config.yaml
model: "contrastive image-text model"
crop_scale_min: 1
encoder_fused_qkv: true
encoder_moe_every: 1
text_encoder_mlp_ratio: 2.67
residual_init: "none"
Rows from block 2 of the image encoder of a small contrastive image-text model, named by matrix and row number. Rows with one number within an expert belong to one neuron, the router's apart. Each number is 128 + 32 x the weight over its row's rms, rounded and kept within 0 to 255. All counts start at 0. Numbers have three digits each.
Before each expert's rows are labels from the 100 images, of 14976, where the router gives the expert most weight on average: "patch colour" is the nearest of a few named colours to the mean colour under the peak; "place" is the part of the image that holds the peak. Only what is clearly more common there than usual is listed. The data: regions of photos with short descriptions (Visual Genome).
# router: router (encoder.blocks.2.mlp.router.weight, 8x192, trained with AdamW), inputs 0-63
# up: expert up (encoder.blocks.2.mlp.up, 8x96x192), inputs 0-63
# down: expert down (encoder.blocks.2.mlp.down, 8x192x96, transposed), outputs 0-63

# expert 6
patch colour: black
place: bottom centre
router.6:145114120111188094156077151088141186147132124156143114151138149144136131113165132192135103132190118123121103147088111158156163117132170087185128108152085204113143139082091167162057137080127164
up.10:187177095069097153080082129124104101126171149172061099083150133106093086096158066094090103161053122110153095115178154178129147149088109078130091166194091105140141106095127106216142149127125119
down.10:135142121162192107120181076127111152107112133142164076101136038123104120178139137135100165117131129182166092133143046190105086080153162115082117118142120092119056138082100178109173179166170115
up.11:074098117079130160077140135151105113164144115104139159096158086166173130128126144117086148138142130099108203092085119168085149149091148111156203109134169132110160132151156168106160104150130110
down.11:140117080174154160115179062133134127107155162128171131122145183130127131101106063187082103181096150172161133154109157168146142117152189121132132127125182073135104113063105173131123112124138131
up.12:119155131129133095118097153160161130161159094114078137140122092126149135135097141100133023115064107071131144140157104150147097158059151118115153115165183157107158170197107070105105127133128170
down.12:170082162121115110182122150101072120122104099143141163142156167115184102132088054122146144140107161144160122117117078146166167091172136114126131139130134134144121158144120169076068145084127131
up.13:115114168124160083110112171122127144122120091096086121152087163076168134156157082161157098137133124101090161179169126032106055125135157133153102142154135140120143082154133120071143141131105131
down.13:164162128064156069129088123139155127107119100141090132127124135093114174053126139089137151109120140120158148118108200085119157146074158173127142123182145103090105123137107089123090122151076086
up.14:119134124115110157165127119124167156099210175116167135117097148100108129155100083087141127122098123112074170142109127181082124052137123114110118093114072142161156142166111096152108145092070134
down.14:136090090107140114119155127161181142067165152126103144143123109160128076172166144131111121099100134105113091141095124161085147142187150067144069144168151048100157144103135176118111080135140165
up.15:105114166129126122133161126111086116100163124081168138147148075133120120220147105196079146112134163139164150066104157117133130070085158132135153128152154107065135105099156137127087195156107099
down.15:174110119105150085126115115100153084176110109160145085157115184096107116108131144130066145136113145108125106129114145119141097087029102112106116087138127128134140091164174115164188139134079141
up.16:126120113108184082157101094195112120140122096092124157146117091086123165196049142108139158126137164132169115164118153093098183124134112186138124127151114151119194096170121062124153120098134098
down.16:134131116150163173124152122054176183090165104087157145097148103165175081132154071136150179176165115128097164125111117102089068143144069085149103114133107106142176139138163152086105127146092150
up.17:105176086106131138108139116164142174099176110087094139113050097125139135095210131177168145144160106132122070085130107127138161142148129159090167138148097157153099095104238154117084121076130050
down.17:128083116163123200051045127176059142142139160146081098146142151160160086127164154128122111101114129173103152116106171081151158145138094133181203063095139116182114204168182095083112143112139067
up.18:160155123214121148170123110197133083164150155169104104138087160154104082185181107132142064150162108153151148061174131103084143093124127178098165097116152131127176134128127076159109121101169122
down.18:138111094127082119201112175143066158096135146144129178108162117099129143102141139149118126107082160109097140196145130116132137160158128100130109202088118153146122135096120102135082084128153111
up.19:165131180171103082129157131150128124180128127126116116125144141122128127107168081080105143147141083102208051106103098120078064064093084164097181102150107075110148111142106136136130165160135153
down.19:075112097148201111167103137116115122078083077116180096149103117109177088149105069080126130159174070104135132125115102124090075142129136080101172102072094139147176126132171128171116165131174086

# expert 4
patch colour: brown
place: bottom right
router.4:101197127148148110182141166114140122109133094165160113114128090087128108126192090141143182167174120122102073171155074181145133114161134118152171088143139171069174163076106191124151108174124162
up.10:119107114136104173114121122088120095200093125181034079152121126119046147134161172128125183086173188136172081132192107095110172128189106134123166151100109154107156064104086182123146150159123155
down.10:147130191119155146125214122093129096108170061094101111097164140123112104103169094124123134146077112128103134116172180171167168024155136106092160144152111073161138113121163197078147210157127104
up.11:165112164122106148107141149102156115159148159067083109135156157085161113120073196103150116095108048137125168139107125106111140138115087146126125197080136121171121101100144147146122179131137148
down.11:122127102125150100197097189150169179086116123054158160137191095077109080096124134178109112126090126155119150145111147130115126145113081162114142141148172075118125090132133171142149127129110113
up.12:112126178127146133159174139190096134129159128146130175091132130158157120087134073110092140112109101079110103141116147167181182106095106107166130134107172105113131127152166122075157174147120101
down.12:128107142090189101117103145128081131171050146123099091140069130146127141167130176123142098189106162092072110123176144099121164121081122107092119095150118152082204077152165116145163143115141133
up.13:129119117105170135135131073130099120130138072113168144176110131140107130188130088113112130160130123160126154126129150112176132118119142097124149096180101136149128101110152073187086141179086076
down.13:127184173166087133082134121134070134145167186096141214102126122128171148091149131165153125093109072145105127190178146137076116147116131106144086105093126152153083159114160135127121153141163106
up.14:109218115150110162162131134148134190080096164106091100142129124099140133106134185141105103136121091113136138151103053135156118095159121112078168133099137083134228079101139128110143103122121077
down.14:091097149160152151128105223080125181100116079140195148186165149118111082078109122054102121152174187107097118133141145118195146116091091141124140079150111179105073148164155114086126096141153134
up.15:119140197184149187135098172168184139128178147168113125108103138104145043081095107134168090125153094130148077111121137087113098133127131210109178160160141154153184092127178096104148166108058151
down.15:170050124088129178169128093121075144119146061132080122139112155155162117144081073127117110143119122125081168135138154064103116125153081120114104153146120138145133153158081106086154177128142134
up.16:103134157165111168089133130146099121152124078151173114085134186115136179129079199150123135119117178148092158094059135067103138139185143146138161148152121122176154100123089105144096137116167126
down.16:131152117124100166098127127165134119134116109181235154138148097088166145141116139078084143198106143136161143123177171152104078187119139142138166093104094113130123118148130147093106100122108161
up.17:107154148147085157066156186084172160123128122138119130113097095144147148144209139099123177123096115109066168138153103133129076109201140159141112171099132133115149162110101102111131150127088104
down.17:152146121169125128168073097068118145084113156165110078129167131114102122192088072127105119119131127133137114122148111125147087092181114118148146165157131121174123124138103132140132129109131128
up.18:174127167086134156138130109107107098162179133133177138143075076094159142132106177125143203080185157176167157138144138154098149156084152156123134175106107120147168123067141108120087112114099154
down.18:159087107118132138148082103158169085094144139068108168129160114111169091153175088111105121156145180127122088137118124092140119075147134125100154114099180133108138124128164159053103135142109124
up.19:144138095089128104136080112130126111142125130149142103085123115130168125123145118167137128137197170215074095123077154192126159092122117142117026107136127080175132128084098107086093101138081144
down.19:130125094161089186101088127112154105137111118102112107111093099157099131075130114074138148131102166149148117153166171112111151124105137115138142122103101100105086113099184147113091106103130062

# expert 7
patch colour: white
place: top right
router.7:097142098093075122133115147095101111124092089175059126155063132168111150127105160185126110065113064126157156167129095141130167196150166114062085150124143084165097068172137120135139132071141099
up.10:144094122055172213101128103190145175068159101093124141117059106109159120100184099088122072125147147152146107171129045136127142109096085103068166155120116115118145100117147127121120111200108104
down.10:104190123174152145123136065114118102161119142097137108105148129131104109090123118084083092122104138099129132166126160113100158148119110114146166150164129123112165065183083127130130107179106118
up.11:108092162115148203128135102190137140107147167176099186110105155199122155111050104160098081151164094134089145123175143131116193175179134137140117173034087133113137146157174106118133195140114135
down.11:157103168077145119106162166113110172128101123153101130139128074096105188095138075144109140136120123063156096193159145152124144174077120090202092117089127189151149131112130135100128128132156138
up.12:144110101192109128090129164165118110151154140119139204109112136131098133147103159179112110106142170116144122117199197128134102119097139111103140116061114148072119159143140073130138100171112056
down.12:111097124114106143119114130131163119131138101159109083118117063083161154122187083155157161139140152130221135095144096138146151142102123140126173096126105116073165178086162178179099132119117127
up.13:072120122083160174176154126145073197156139179139174139100143129059133103106155147143217108108125127108178151114140128120104130097116060141095135127177109077120137078174132113130119154107059145
down.13:124128155166148138110158126177077134107100148117112121130067159157126095165087128078138131060078147116190070129127109095084096076120082130078155106088109144085168166117083140123125175158096172
up.14:107167111087143141087133124098125100098156160162121120105130159119173178039136135104187135131198127133131120163112183185162102115142108112085147183125119144146163058161123125098088092109102116
down.14:081138139146157136090128123112115116127063160133149165133131128134088095145132136108091171157154062171109148124075147153055131174147098180186128138213129100164115103102211076139124127111067106
up.15:117111076149089149129081105146153079124157132116111156062112148120116160140152151122129139156134101123142130109134121149099132138123109196087075050132118088186168097121090138176153170130140173
down.15:122143115135095128069166159166129179099135107123151135131089119134094132098118112146106118132141154093144063110171132156172138211108098069149042209200136080094158160065171099167159128175145140
up.16:171160132083135100207102113085153078076150113137147080113141140126128181139142089131092118099171163148121074163147172125179110094090126128176140133097127098098117132141056118147121111126077154
down.16:160086146070159103175126110168160074164152107170142170129096143142121193110059136110150138191069094150065147129113115108092133123153105115104172080118128174133146141123095097092166136138092128
up.17:101152148108102148093173140104123124141111110130066076069136120138140140113163107165153088121096141127115085092147113037066137146108129103135170100109175124127107113106159178110205127118075162
down.17:137189078111189159054133167114133159151064105119112145118116079159073118079147146093105137109126131172115137131133077174083128129118092126106155158116115153141138094143133124108179159112155106
up.18:107064156128060072140117170093128181163127125141111133099117126207119166151141111127229111160167099141140102155158144151151081125149157121138117104098178116178061146141126068107178141146129155
down.18:128154119085153097106131138091178183126078152146140084143157190121157154105171086154190139099137147116119164173132077141181103169099165068175080136105096143131084141125137065124170132083071089
up.19:163137137211152181132171137124172188169127111107188136118124124153127113119142092149158109126105136167184097151158091162136100130051111094121136131123148119127178105140068210129118103120142135
down.19:182162074145125112132131117154106129176183121122097147166147089135111112113149090111103089155158129160118103170165054094100094142091204115147170108104174186158177140092148103121091168139066112

# expert 1
patch colour: black
place: top centre
router.1:122132139151109102097116140128110085182137125121148152151125059134147096087153125137124114121073103182117141117113119155121135167130146166175189136150147177122181172118102172137108128132143131
up.10:115104158094132065141169121140170128144150187129134162074086092155110142154158101074164115150107172036149102178139106171058126137128079138101114112100081143163143129078097154173137136156120115
down.10:179162149067135086159186108137164143136130108156157146118146145135085113116185129119161140165139109103155102098088076161167131152134061175106138149090117193115173070114146147120164161084088145
up.11:197159083133094089094141149101113083117177099062055127083239147140120160103104102102093069096154167115134128124156119167136154088157127129106085098134143089152137124159105144128132173127186155
down.11:117160108172158116146172117047175151124094086157155116148151139102100164090157147115068135144121117133100184149094116146140067107094140156120096116094098067068163162130152156087099110085148160
up.12:102147136082159126159148153146120119107156132052114131165101110172152150123096066131130090075091130169171142152081174063111143134118065180101082113141178143126121097120156142146095119124132143
down.12:100122116129120150098170189152192124098167093214102105123137197090102153077062116117150161140121194137105136175157094160119140105130101156166151173192127092151133099152135109136125125144131162
up.13:115135091097153110147104173114135096157150184187056130143161118149146148107141135160155116137170179180150098098119122167115139129136136158041101124214135112091124175159157123152087114057104161
down.13:169113144155153137100071067120107106136111145181153138124114173095096089104131133143105115222065132144118100077120147110170123129212153164153089137158122142143170135113152146107147098104143176
up.14:130138130072142127103139178136156124128143152171112138134111129115113128117136083092109043070138129085106067105132141082122163114128132077112125110156114187190135086078155110080149103150153139
down.14:159090130171113144132176168080124116145126100142061124077153097128117061125091113160074144164156148159085075137151138187131139109102145136179139185196091152072081165165131148140164120094113117
up.15:171056170170091163146082123078100138147127127135120082161093147168084121168117175139101072143111092105188137112143165052103176127122103135093175149112111095148140109126128103149123114119158116
down.15:139148150163122076141079137156155148127139101150113147111059116122082136109139162138118082123183132086078120166145180068113153098079144100134147136064114149095143185127157140172117079150090066
up.16:121129179144127102098098158150120133197119135081165133159108124154104091107164084135188165140051082135118119143124077143174135166159138100075131089142169129127173154117146076088165098184121141
down.16:145178149068102107070132127153147148159104179137172147111068043098097106043102148170123130127082119145137100078100168180112138140149136129093158147151114153147164092128143118128131125146152091
up.17:102124100110114151132125116171081132112119135103175166135110166196120082094171149051132115098116067110095066122150106054138112159106177125103114130149164110125181116105142113128122092168150100
down.17:131111181085138135144113090140175133092169072169113137166086082094114155167104127181115110141192112150133150146111178175148128058121136106160160148127129099104138126182075111109120138079102176
up.18:135096148178131123125115126172111118146126113178112092130087125171012108140127097144144084121079087118181117124137074124092209161155125150171173120139125114091091102171086123122099147109069143
down.18:183135060237175169110130075155141084079177116108105139146115139068135173157141082124105119147108145143179121094156131147134119158195147139082081081068158121142116171131109156169115143095155139
up.19:084101163181157122141146131105120127089113168193080127136147134069182132143086137122150161116071049136139169126115144087168130134101155113123092172138134142190167114026155103213148088105127139
down.19:108147114170130136119130126143112070144122141137161151103155120130156130097048134137145131112070098130113082135158161101101100094120147088159087157137167069127081153176091150084158145154079104