From a checkpoint of a small contrastive image-text model.
Model: 7.87M parameters, 48-pixel images, encoder arch vit, encoder norm layernorm, encoder moe top_k, encoder num experts 8, encoder patch size [4, 4], encoder layers 14, encoder width 192, text encoder width 128, text encoder layers 8, text encoder activation swiglu.
Data: trained on regions of photos with short descriptions (Visual Genome), 4.0 epochs.
Rows from block 11 of the image encoder of a small contrastive image-text model, named by matrix and row number. Rows with one number within an expert belong to one neuron, the router's apart. Each number is 128 + 32 x the weight over its row's rms, rounded and kept within 0 to 255. All counts start at 0. Numbers have three digits each.
Before each expert's rows are labels from the 100 images, of 14976, where the router gives the expert most weight on average: "strongest on" is what is common among them. Only what is clearly more common there than usual is listed. The data: regions of photos with short descriptions (Visual Genome). In brackets: how many of the 100.
# router: router (encoder.blocks.11.mlp.router.weight, 8x192, trained with AdamW), inputs 96-143
# up: expert up (encoder.blocks.11.mlp.up, 8x96x192), inputs 96-143
# down: expert down (encoder.blocks.11.mlp.down, 8x192x96, transposed), outputs 96-143

# expert 3
strongest on: text has "green" (47); text has "grass" (25)
router.3:107097097166077069118177158106160092114083114144144126146125136115125176116091158155093102130115094109091102061137068130199150154077162135185139
up.0:158118148153165089081114172147131074176097108157181137159142147156129124128142049097104133121098134144124136111154160091104109099131162141120088
down.0:157110179150108144106180120131127167100133082092193175128136136131141177125155164190150136149159119114147154152147146096141133145135120041138129
up.1:112138156124109087148122131098149098111094114134130163110165090032129131148129155188124110156079121090099130155066126131165141177152174131101147
down.1:123173114134141136164128164105131111115122112143169125101111142037095109107103073127135128135146114137105137113203188092141103159157122114114139
up.2:146121100150087135116100098121149159166162073081091117129155151115086161109147120123187155142096120074094122077137144119120115154080150079126150
down.2:150115159124157093099134112131099088127084161075187109194125154180141149159149132110100146137182101114105213137090117165134092174133154091156140
up.3:150108149173077079165081148142121138155151125140162166111102172111091137137090091165156154110162150101117174140165124083094205128100095137123101
down.3:116084149102097138070210137120177113114069108163124130183106156188115146174144149127113109131151104185132088122116182151139179130171156180119158
up.4:126108147129155123094065204146143168138136059169164186099203218094105146137156115150125098116131137126119109077133110099173142123086132167133144
down.4:123156087109132146139130113163104090088110212118135118152112084157119142102135144126102158124036077103092119100136151122070111139140140148174146
up.5:094147101105128194081034178000126150098100132119159166184138169141122116080108169154168133123142091116128097045107122147113075069156125126142110
down.5:134171100164148078187082117119088126134189162146130156139110119060173107184189085103135085101038105113078111174158138183091125128110149129071144
up.6:137186121184128132128069099127122091098157125156136144097166106079133135162195164174063117157079062147114092197119158161125131129084190170160149
down.6:095141136154141104145093151130177134095116111105074131178136080108182116168081188057055138098135146132134144084107137113129111102087127112121085
up.7:108129137105171110105112151113127174103092114113131183151102118180151115054161131092139141199147168094152120128089129080156067132107133102109126
down.7:168118112155061142106073125070134159111080152123144116085103171154161210137121136129160132145146120108168151107177121162104137151089109125188130
up.8:141184084106158128179151132091185114096164097109160167136145156146176200147132143166116173111134174090111090059190143126156102125109155063132156
down.8:158191082169102089161130143141128107108113114136082107100090042076146131112094130087073134182082116114120164131126104094122159094132089088149142
up.9:130142127136088104079120128079058154115133129125150092098126151129142146076157178117150140131092187131141162177085152081149109164183127182087143
down.9:135128102172094098095158147162124078092145115206136079147144142193219114097195087100167143150102082177129091117136128189117163136106142088168071
up.10:157128096092127122114140145108035163141073131141172128082113126097080161080151184170183141115164135118087170099126118121178200152139192135105147
down.10:054173144139141131148059069117110112159161069122070118090123186096095130159152101118176143108128132204102104162145095101128103155179122118187089
up.11:150107102084150111140010113117140135095100068177142172160123076122143086110145153123097117152070167157180153137100125144177164094171090092121104
down.11:117121123127120139134088121212115143168129175117073200143056119100093124138088142169091123188123099063161133136148130141123151126127075129086133
up.12:186150126105065101148201126136181070119120138179126154107142081147104099104091110142099101112097068096155157172148089144131129163158131110155142
down.12:095145149121164161174146095067199107169128123122101152159143113120155125090080136137092148133152073152087109059163188106121130149138137130159125

# expert 1
strongest on: text has "motorcycle" (28)
router.1:106119046187126084169082142134078092100125166110084120148131165142137102159103118117123112146129127155100140145137099182091125149143096178147162
up.0:125101162091153145195116085116140157139096162125105133138068158086139116148171119118144128137185122167100195153107175121128093080078139116165139
down.0:102081137155122052139165090138136121114127095081101164158086126146167140109063181165114164128149116102100155127167168081132105087122114168149142
up.1:106060107056171121130180215161093113169185125142089141152118138153112042145133121168160135050120076111102064115164115152131177053181158168135124
down.1:161165125103194111130129186149104106107167146102157155160098081102144162117163143152165118123185106084145100172132063173075137129156101125158094
up.2:106122125108138047195098100144091150138180088142146158146070128066144090177071108108116107141137122122152197102120115124130157099123088167112121
down.2:089112136160120119131192133093167115124161137092137105099139090088190116095127097134176062092118085142171132067105128154101134162198131091135118
up.3:130076100116119116145170098089138098118055106107033141142123105174107129159103169088158091160150131082150114078115158133070160138135182124139167
down.3:140103122106099156141119153120158160203111091114120119117098156153107177131088082108071151130133186135137192068135158083121124126099084120135109
up.4:130158154174145074087166163099143156147138157166132110113062095106138064160121125165090153115142159120151101140103103063115127178149125054146106
down.4:074147131067097155100164088141205208111108109118094187109050092166140154108158112149163150148098124082106140125118088150080107128160145133123157
up.5:173086150170080138058094127129157190117154150147173153138146103132075092121113059116130128136136132154127145186147166115152135170128158177104102
down.5:152153108138078154123112105152113140137121152247151108128142112156139157143143188117122153184133067107089168119168099133064151133070107092142143
up.6:094170167129133120154124107063104145160117134086149194108104087116091181096110050128142054140139118116160194184136164171118070135139146164126131
down.6:158129140146128073085158105098133177067123095138125140088096109120104130065176128136138072102115166217147195123162124128100102181142142164167041
up.7:155125201179114180180159186157151159129145092141157165106086117096041099169132189124103097185174136188129156115109130130121109105079119091141118
down.7:142162153095144090157156144185161120122133185056108183102175135153126107152121116118124106072122092144175109170113031102092125134104112159144125
up.8:164091152077153157100110092159099082116114113119095215127155115116133107152117154097096112145119087140090125157154131122127082090182126106114205
down.8:132104098223114137113125082178086116084172134177100163148129156117131111188130114075130134166156109132109124185164146111133063156130077143108114
up.9:129139166115124101098158093174176155111110171194183113081125098092122173134130121109122197172145142162143138152096112071124123195118087056044093
down.9:106123170149073109076148091118150139119069116121066143137086072167107169111083158185179147095089175091110148080133147116100115109166184129120128
up.10:129179126203146159185100157151127112103168197158153102099138156131162142177104109134100089153147186114135168111127132119111130121059051160110177
down.10:076154153129120176166107077112115167169109125117082084107120156146121147114207117180144112043116119122119172142081145152090130109127166167157118
up.11:086177158130121106131064158127061105078135082121146114145088055135115147154130095122110142199162127105142150111163142090099106120156120190136141
down.11:154195080138126121122097126095144108084141213111168177124079097125113143157176189131085141133074142096138194172150072176117145145091133052115164
up.12:145114043208142190156145100063124138133177089110113184152177115110158184165135107115098155213160162132143134122155115124117174132126163120057110
down.12:143086115183127131119144120163234140154110135124136111124170031178167185107093100080117079127070072098123114069078190172164159150133092118153169

# expert 7
strongest on: text has "zebra" (34)
router.7:132144182158107130136088092077128121111137122104134136162109084143136170091093106138155074166072113165083102148177150121062139106107126112088101
up.0:090145148120123125106099150105116159146075132090124158198132085128124072148140102129135118106134072140105181174136094075106139148161181125089126
down.0:091126146184127133154163127142132131116134130142121102147107098087133075170138124094148129137155127139120108131085095117153114130120082079153099
up.1:190129113165129168138103058079063137176148114161078095115142121091130074177159099113125148107142120175141108142130125094095135109112110091194103
down.1:103181106100127157153134092090136129104057153155173123137108119047061108147121066150140172103135141078131165090154168139121113132176131119150121
up.2:134199121094132071105100110137143091147129168103132150129078104146127059131150108131159148105094128130182117140145090161144133119151204188100114
down.2:127176113106135181184122088113131096062159150106128119092104100110147118124117081136124063135105107214126106171124205150125096175151084126124126
up.3:149163147129159077154095138080143094117158101112108212150158097125126123142096156108104126134139126129103157082133162154140125171143095113173165
down.3:142152102096142132150148151145162108171129099157158141085099134150083139100151152112080124121110124196118118104124126154154155122130127159079101
up.4:114184128157137101182125140118127146135168069135108090123175086096123097150126089127100134140106115161172080145165101050107102132126113124118108
down.4:097188170168136099204150133169119122127181126149110099090121106120124124141114098135116132152087146119226154123118171118157178131102130152146092
up.5:089152087139128060102120171165102148065120117090054105125081167122146158126174142140129160104181153108102154102159123161109125119098208145160193
down.5:117138139096155094120142122071168118117084135136107121170084148102132095081168135103153149106149113193081129110108160140131098114157146113128187
up.6:141166154117123165136111164121133118129141076100155121114152125134146129087066093097127145115115157129181116110086144126166140105095059099101162
down.6:138117124137140164104160192101181117099105088078178153171117124116174070124097170134115159119121189101113081156150173064125156088144133149078137
up.7:169145133104122108185113168174171111118109078107123119084153087144087129162136144113115145161112151087138107129137123079151110100206130070139128
down.7:110133158076149174126111117094153126135093127106056102122127177084108131124115128092110080191130072138123131087146110089146125137136128086144128
up.8:156165128119102156079103107127104193101132114123142084187174158099112154096116134182122154097141184095134120142133152091196134143165126170147108
down.8:098119151146104148109082101095145127120091159154150136163170156136188154119139147105111158117133106106112124179095208213073128086073129131186130
up.9:071077097028168123117124138167162141103170156154082144093143123106099144139128081124098111192111178080141124153122189121130080152123165165108126
down.9:143109179073110127070161171107121091118163091139138085134210208076103132063133149103125123085148125180179091167169143114132078110135150124124136
up.10:182089166127098074075161133096138130097170160161129126140139158161099088080083069159130137153097103122089142179083129179113130143207089112081097
down.10:059135166113119134168123154137178151162179123077096171135142151175124129104103216101159158160165141154173173074175094167173142131105113097142126
up.11:161120123088166161129150108122223080190087101141082144132116116186146115137138108142149124094141160137121113141149137135119204090125137119095196
down.11:098115115143133154102122178150133182084172154150150140061081148131167142129135158090181083179120096169111138130142144163146133120091153163167120
up.12:127120176131127089122109158149107118210149135118078205118093181147133116184115069177120121138055161116119179116129116141079146169107090130119128
down.12:132093166125135105144111137133132131109088065140141110087138103074112068177133138107143145086125195139083146116140164168108138111127113138184128

# expert 5
strongest on: text has "man" (32)
router.5:135092141149141155093103165141076147130152165135112162096085092138161140076184158147135214154130107132137121166159154079089096159069080080129129
up.0:093110116121127088113124104152118159178129143133127146129174130087141134167065148106102200141150134132110115124085166144130108144036102095146136
down.0:125175084124163123177112163154128121138094068142092157128123060071126138119137173101102174135178193089112134119144102099129090162180136175148115
up.1:127089139148085149097098140126121172133178126163143145167122141106158126180128115112138119177152084113122190179065114099118107139088094131120163
down.1:108115146151120112110144165124142113190111170111067108173172124127142097142100186125133122110113128117133153070097133111089096105192215148088120
up.2:125101125165118080147156132132128122084160076109100190141125115072144088089122130107128064064084127123172006125116140092150116118184144208107131
down.2:148113070114135152132048076128141102130127153123153062071147116086172153068127154101106085185123031133065080142174128112126124175161066126124154
up.3:205093148095175126092182061081098111137101111081119124134172102106140139140113146115176183154091118109173127096155080108107158132132170118105104
down.3:111108114138140140124176116117122181131116138066079120182141085094164116089136157166175122106159106119140115149131127116111081061155161143098127
up.4:124086142103096166192138137105095156128189155175190115088140104098080154122114072124146116103195137166105187119081100121143186114140130123127138
down.4:147079060103130127135175161122107118161114090116168091174108164192154086154147112159143122087170122188146175125118101097102104115137134116126015
up.5:144168138105084133085103095115125073131109182123095124141145203143127109118130113126106097100083139140183080171150111133125142111156163128138104
down.5:076125135145136131138133080107075171107158152113103150113112135131162145142077117117120085108137128143134188178147126132105084147089099117186139
up.6:052144070192087093115143123144148088107086118098121105045154147122089090117171099156125126129157101141133125095150149167110100145158120138179085
down.6:117098066175108100117222144134138115118087123149118109155134074099154106094143142131165113128144059162127119162101166098115119109172166164060149
up.7:137170121178182060127069167102113150136148148143101200062161188114124065111111031107146147143095150142133139146154126155116164097107117109117163
down.7:085146097165127104194108189076107114098077194135093168113116151169108082103147155159137131080113083168207103087143126126087104160100112123184099
up.8:158173071114148110115101079151110121147187181154128072134149142109112102165097117167112109166137113125090136157148115070116121116158103176195089
down.8:113068118200157133104089104142078133129145149085132116185187102144194142129067133148169076173108151156128110103175109138144156093118107156129148
up.9:108172155133150106099054171113153172124175119113059136110155150138141132094105112123107140116106076155164142161109126099118123133156136109153138
down.9:130136058103116162129081150096151055060098112096082106105161205135098083112136139141046130164135074149180122137138186154130109118163129120173114
up.10:144141146124155165090106190115094110174178109150134116138126122138103137138125165097121119088153104178138183169068121080108155106175122119165109
down.10:099089162129109124112186099149146153160152121152149047122117176104093164102126150102146131087119103126125129151144101152127133159182103144164123
up.11:167131107165122109114120118145137094116142107176160135108169123058170154162105141094110157174082139117201115091099083089129103098167137167070107
down.11:141085140114113125116202152119120178112110124125135053184146187150108150148115130147111143163134095116153104113191064076137063160136078142131188
up.12:128103130104090167105119140143126104145129191106114137114122137129114091027155095120113082140123138060136174180084151124148117162136108133141107
down.12:114103118116088203108162066153130164129090112143115128159061146084121140147156111120094126136089095100162108133165163169086136067106165098161135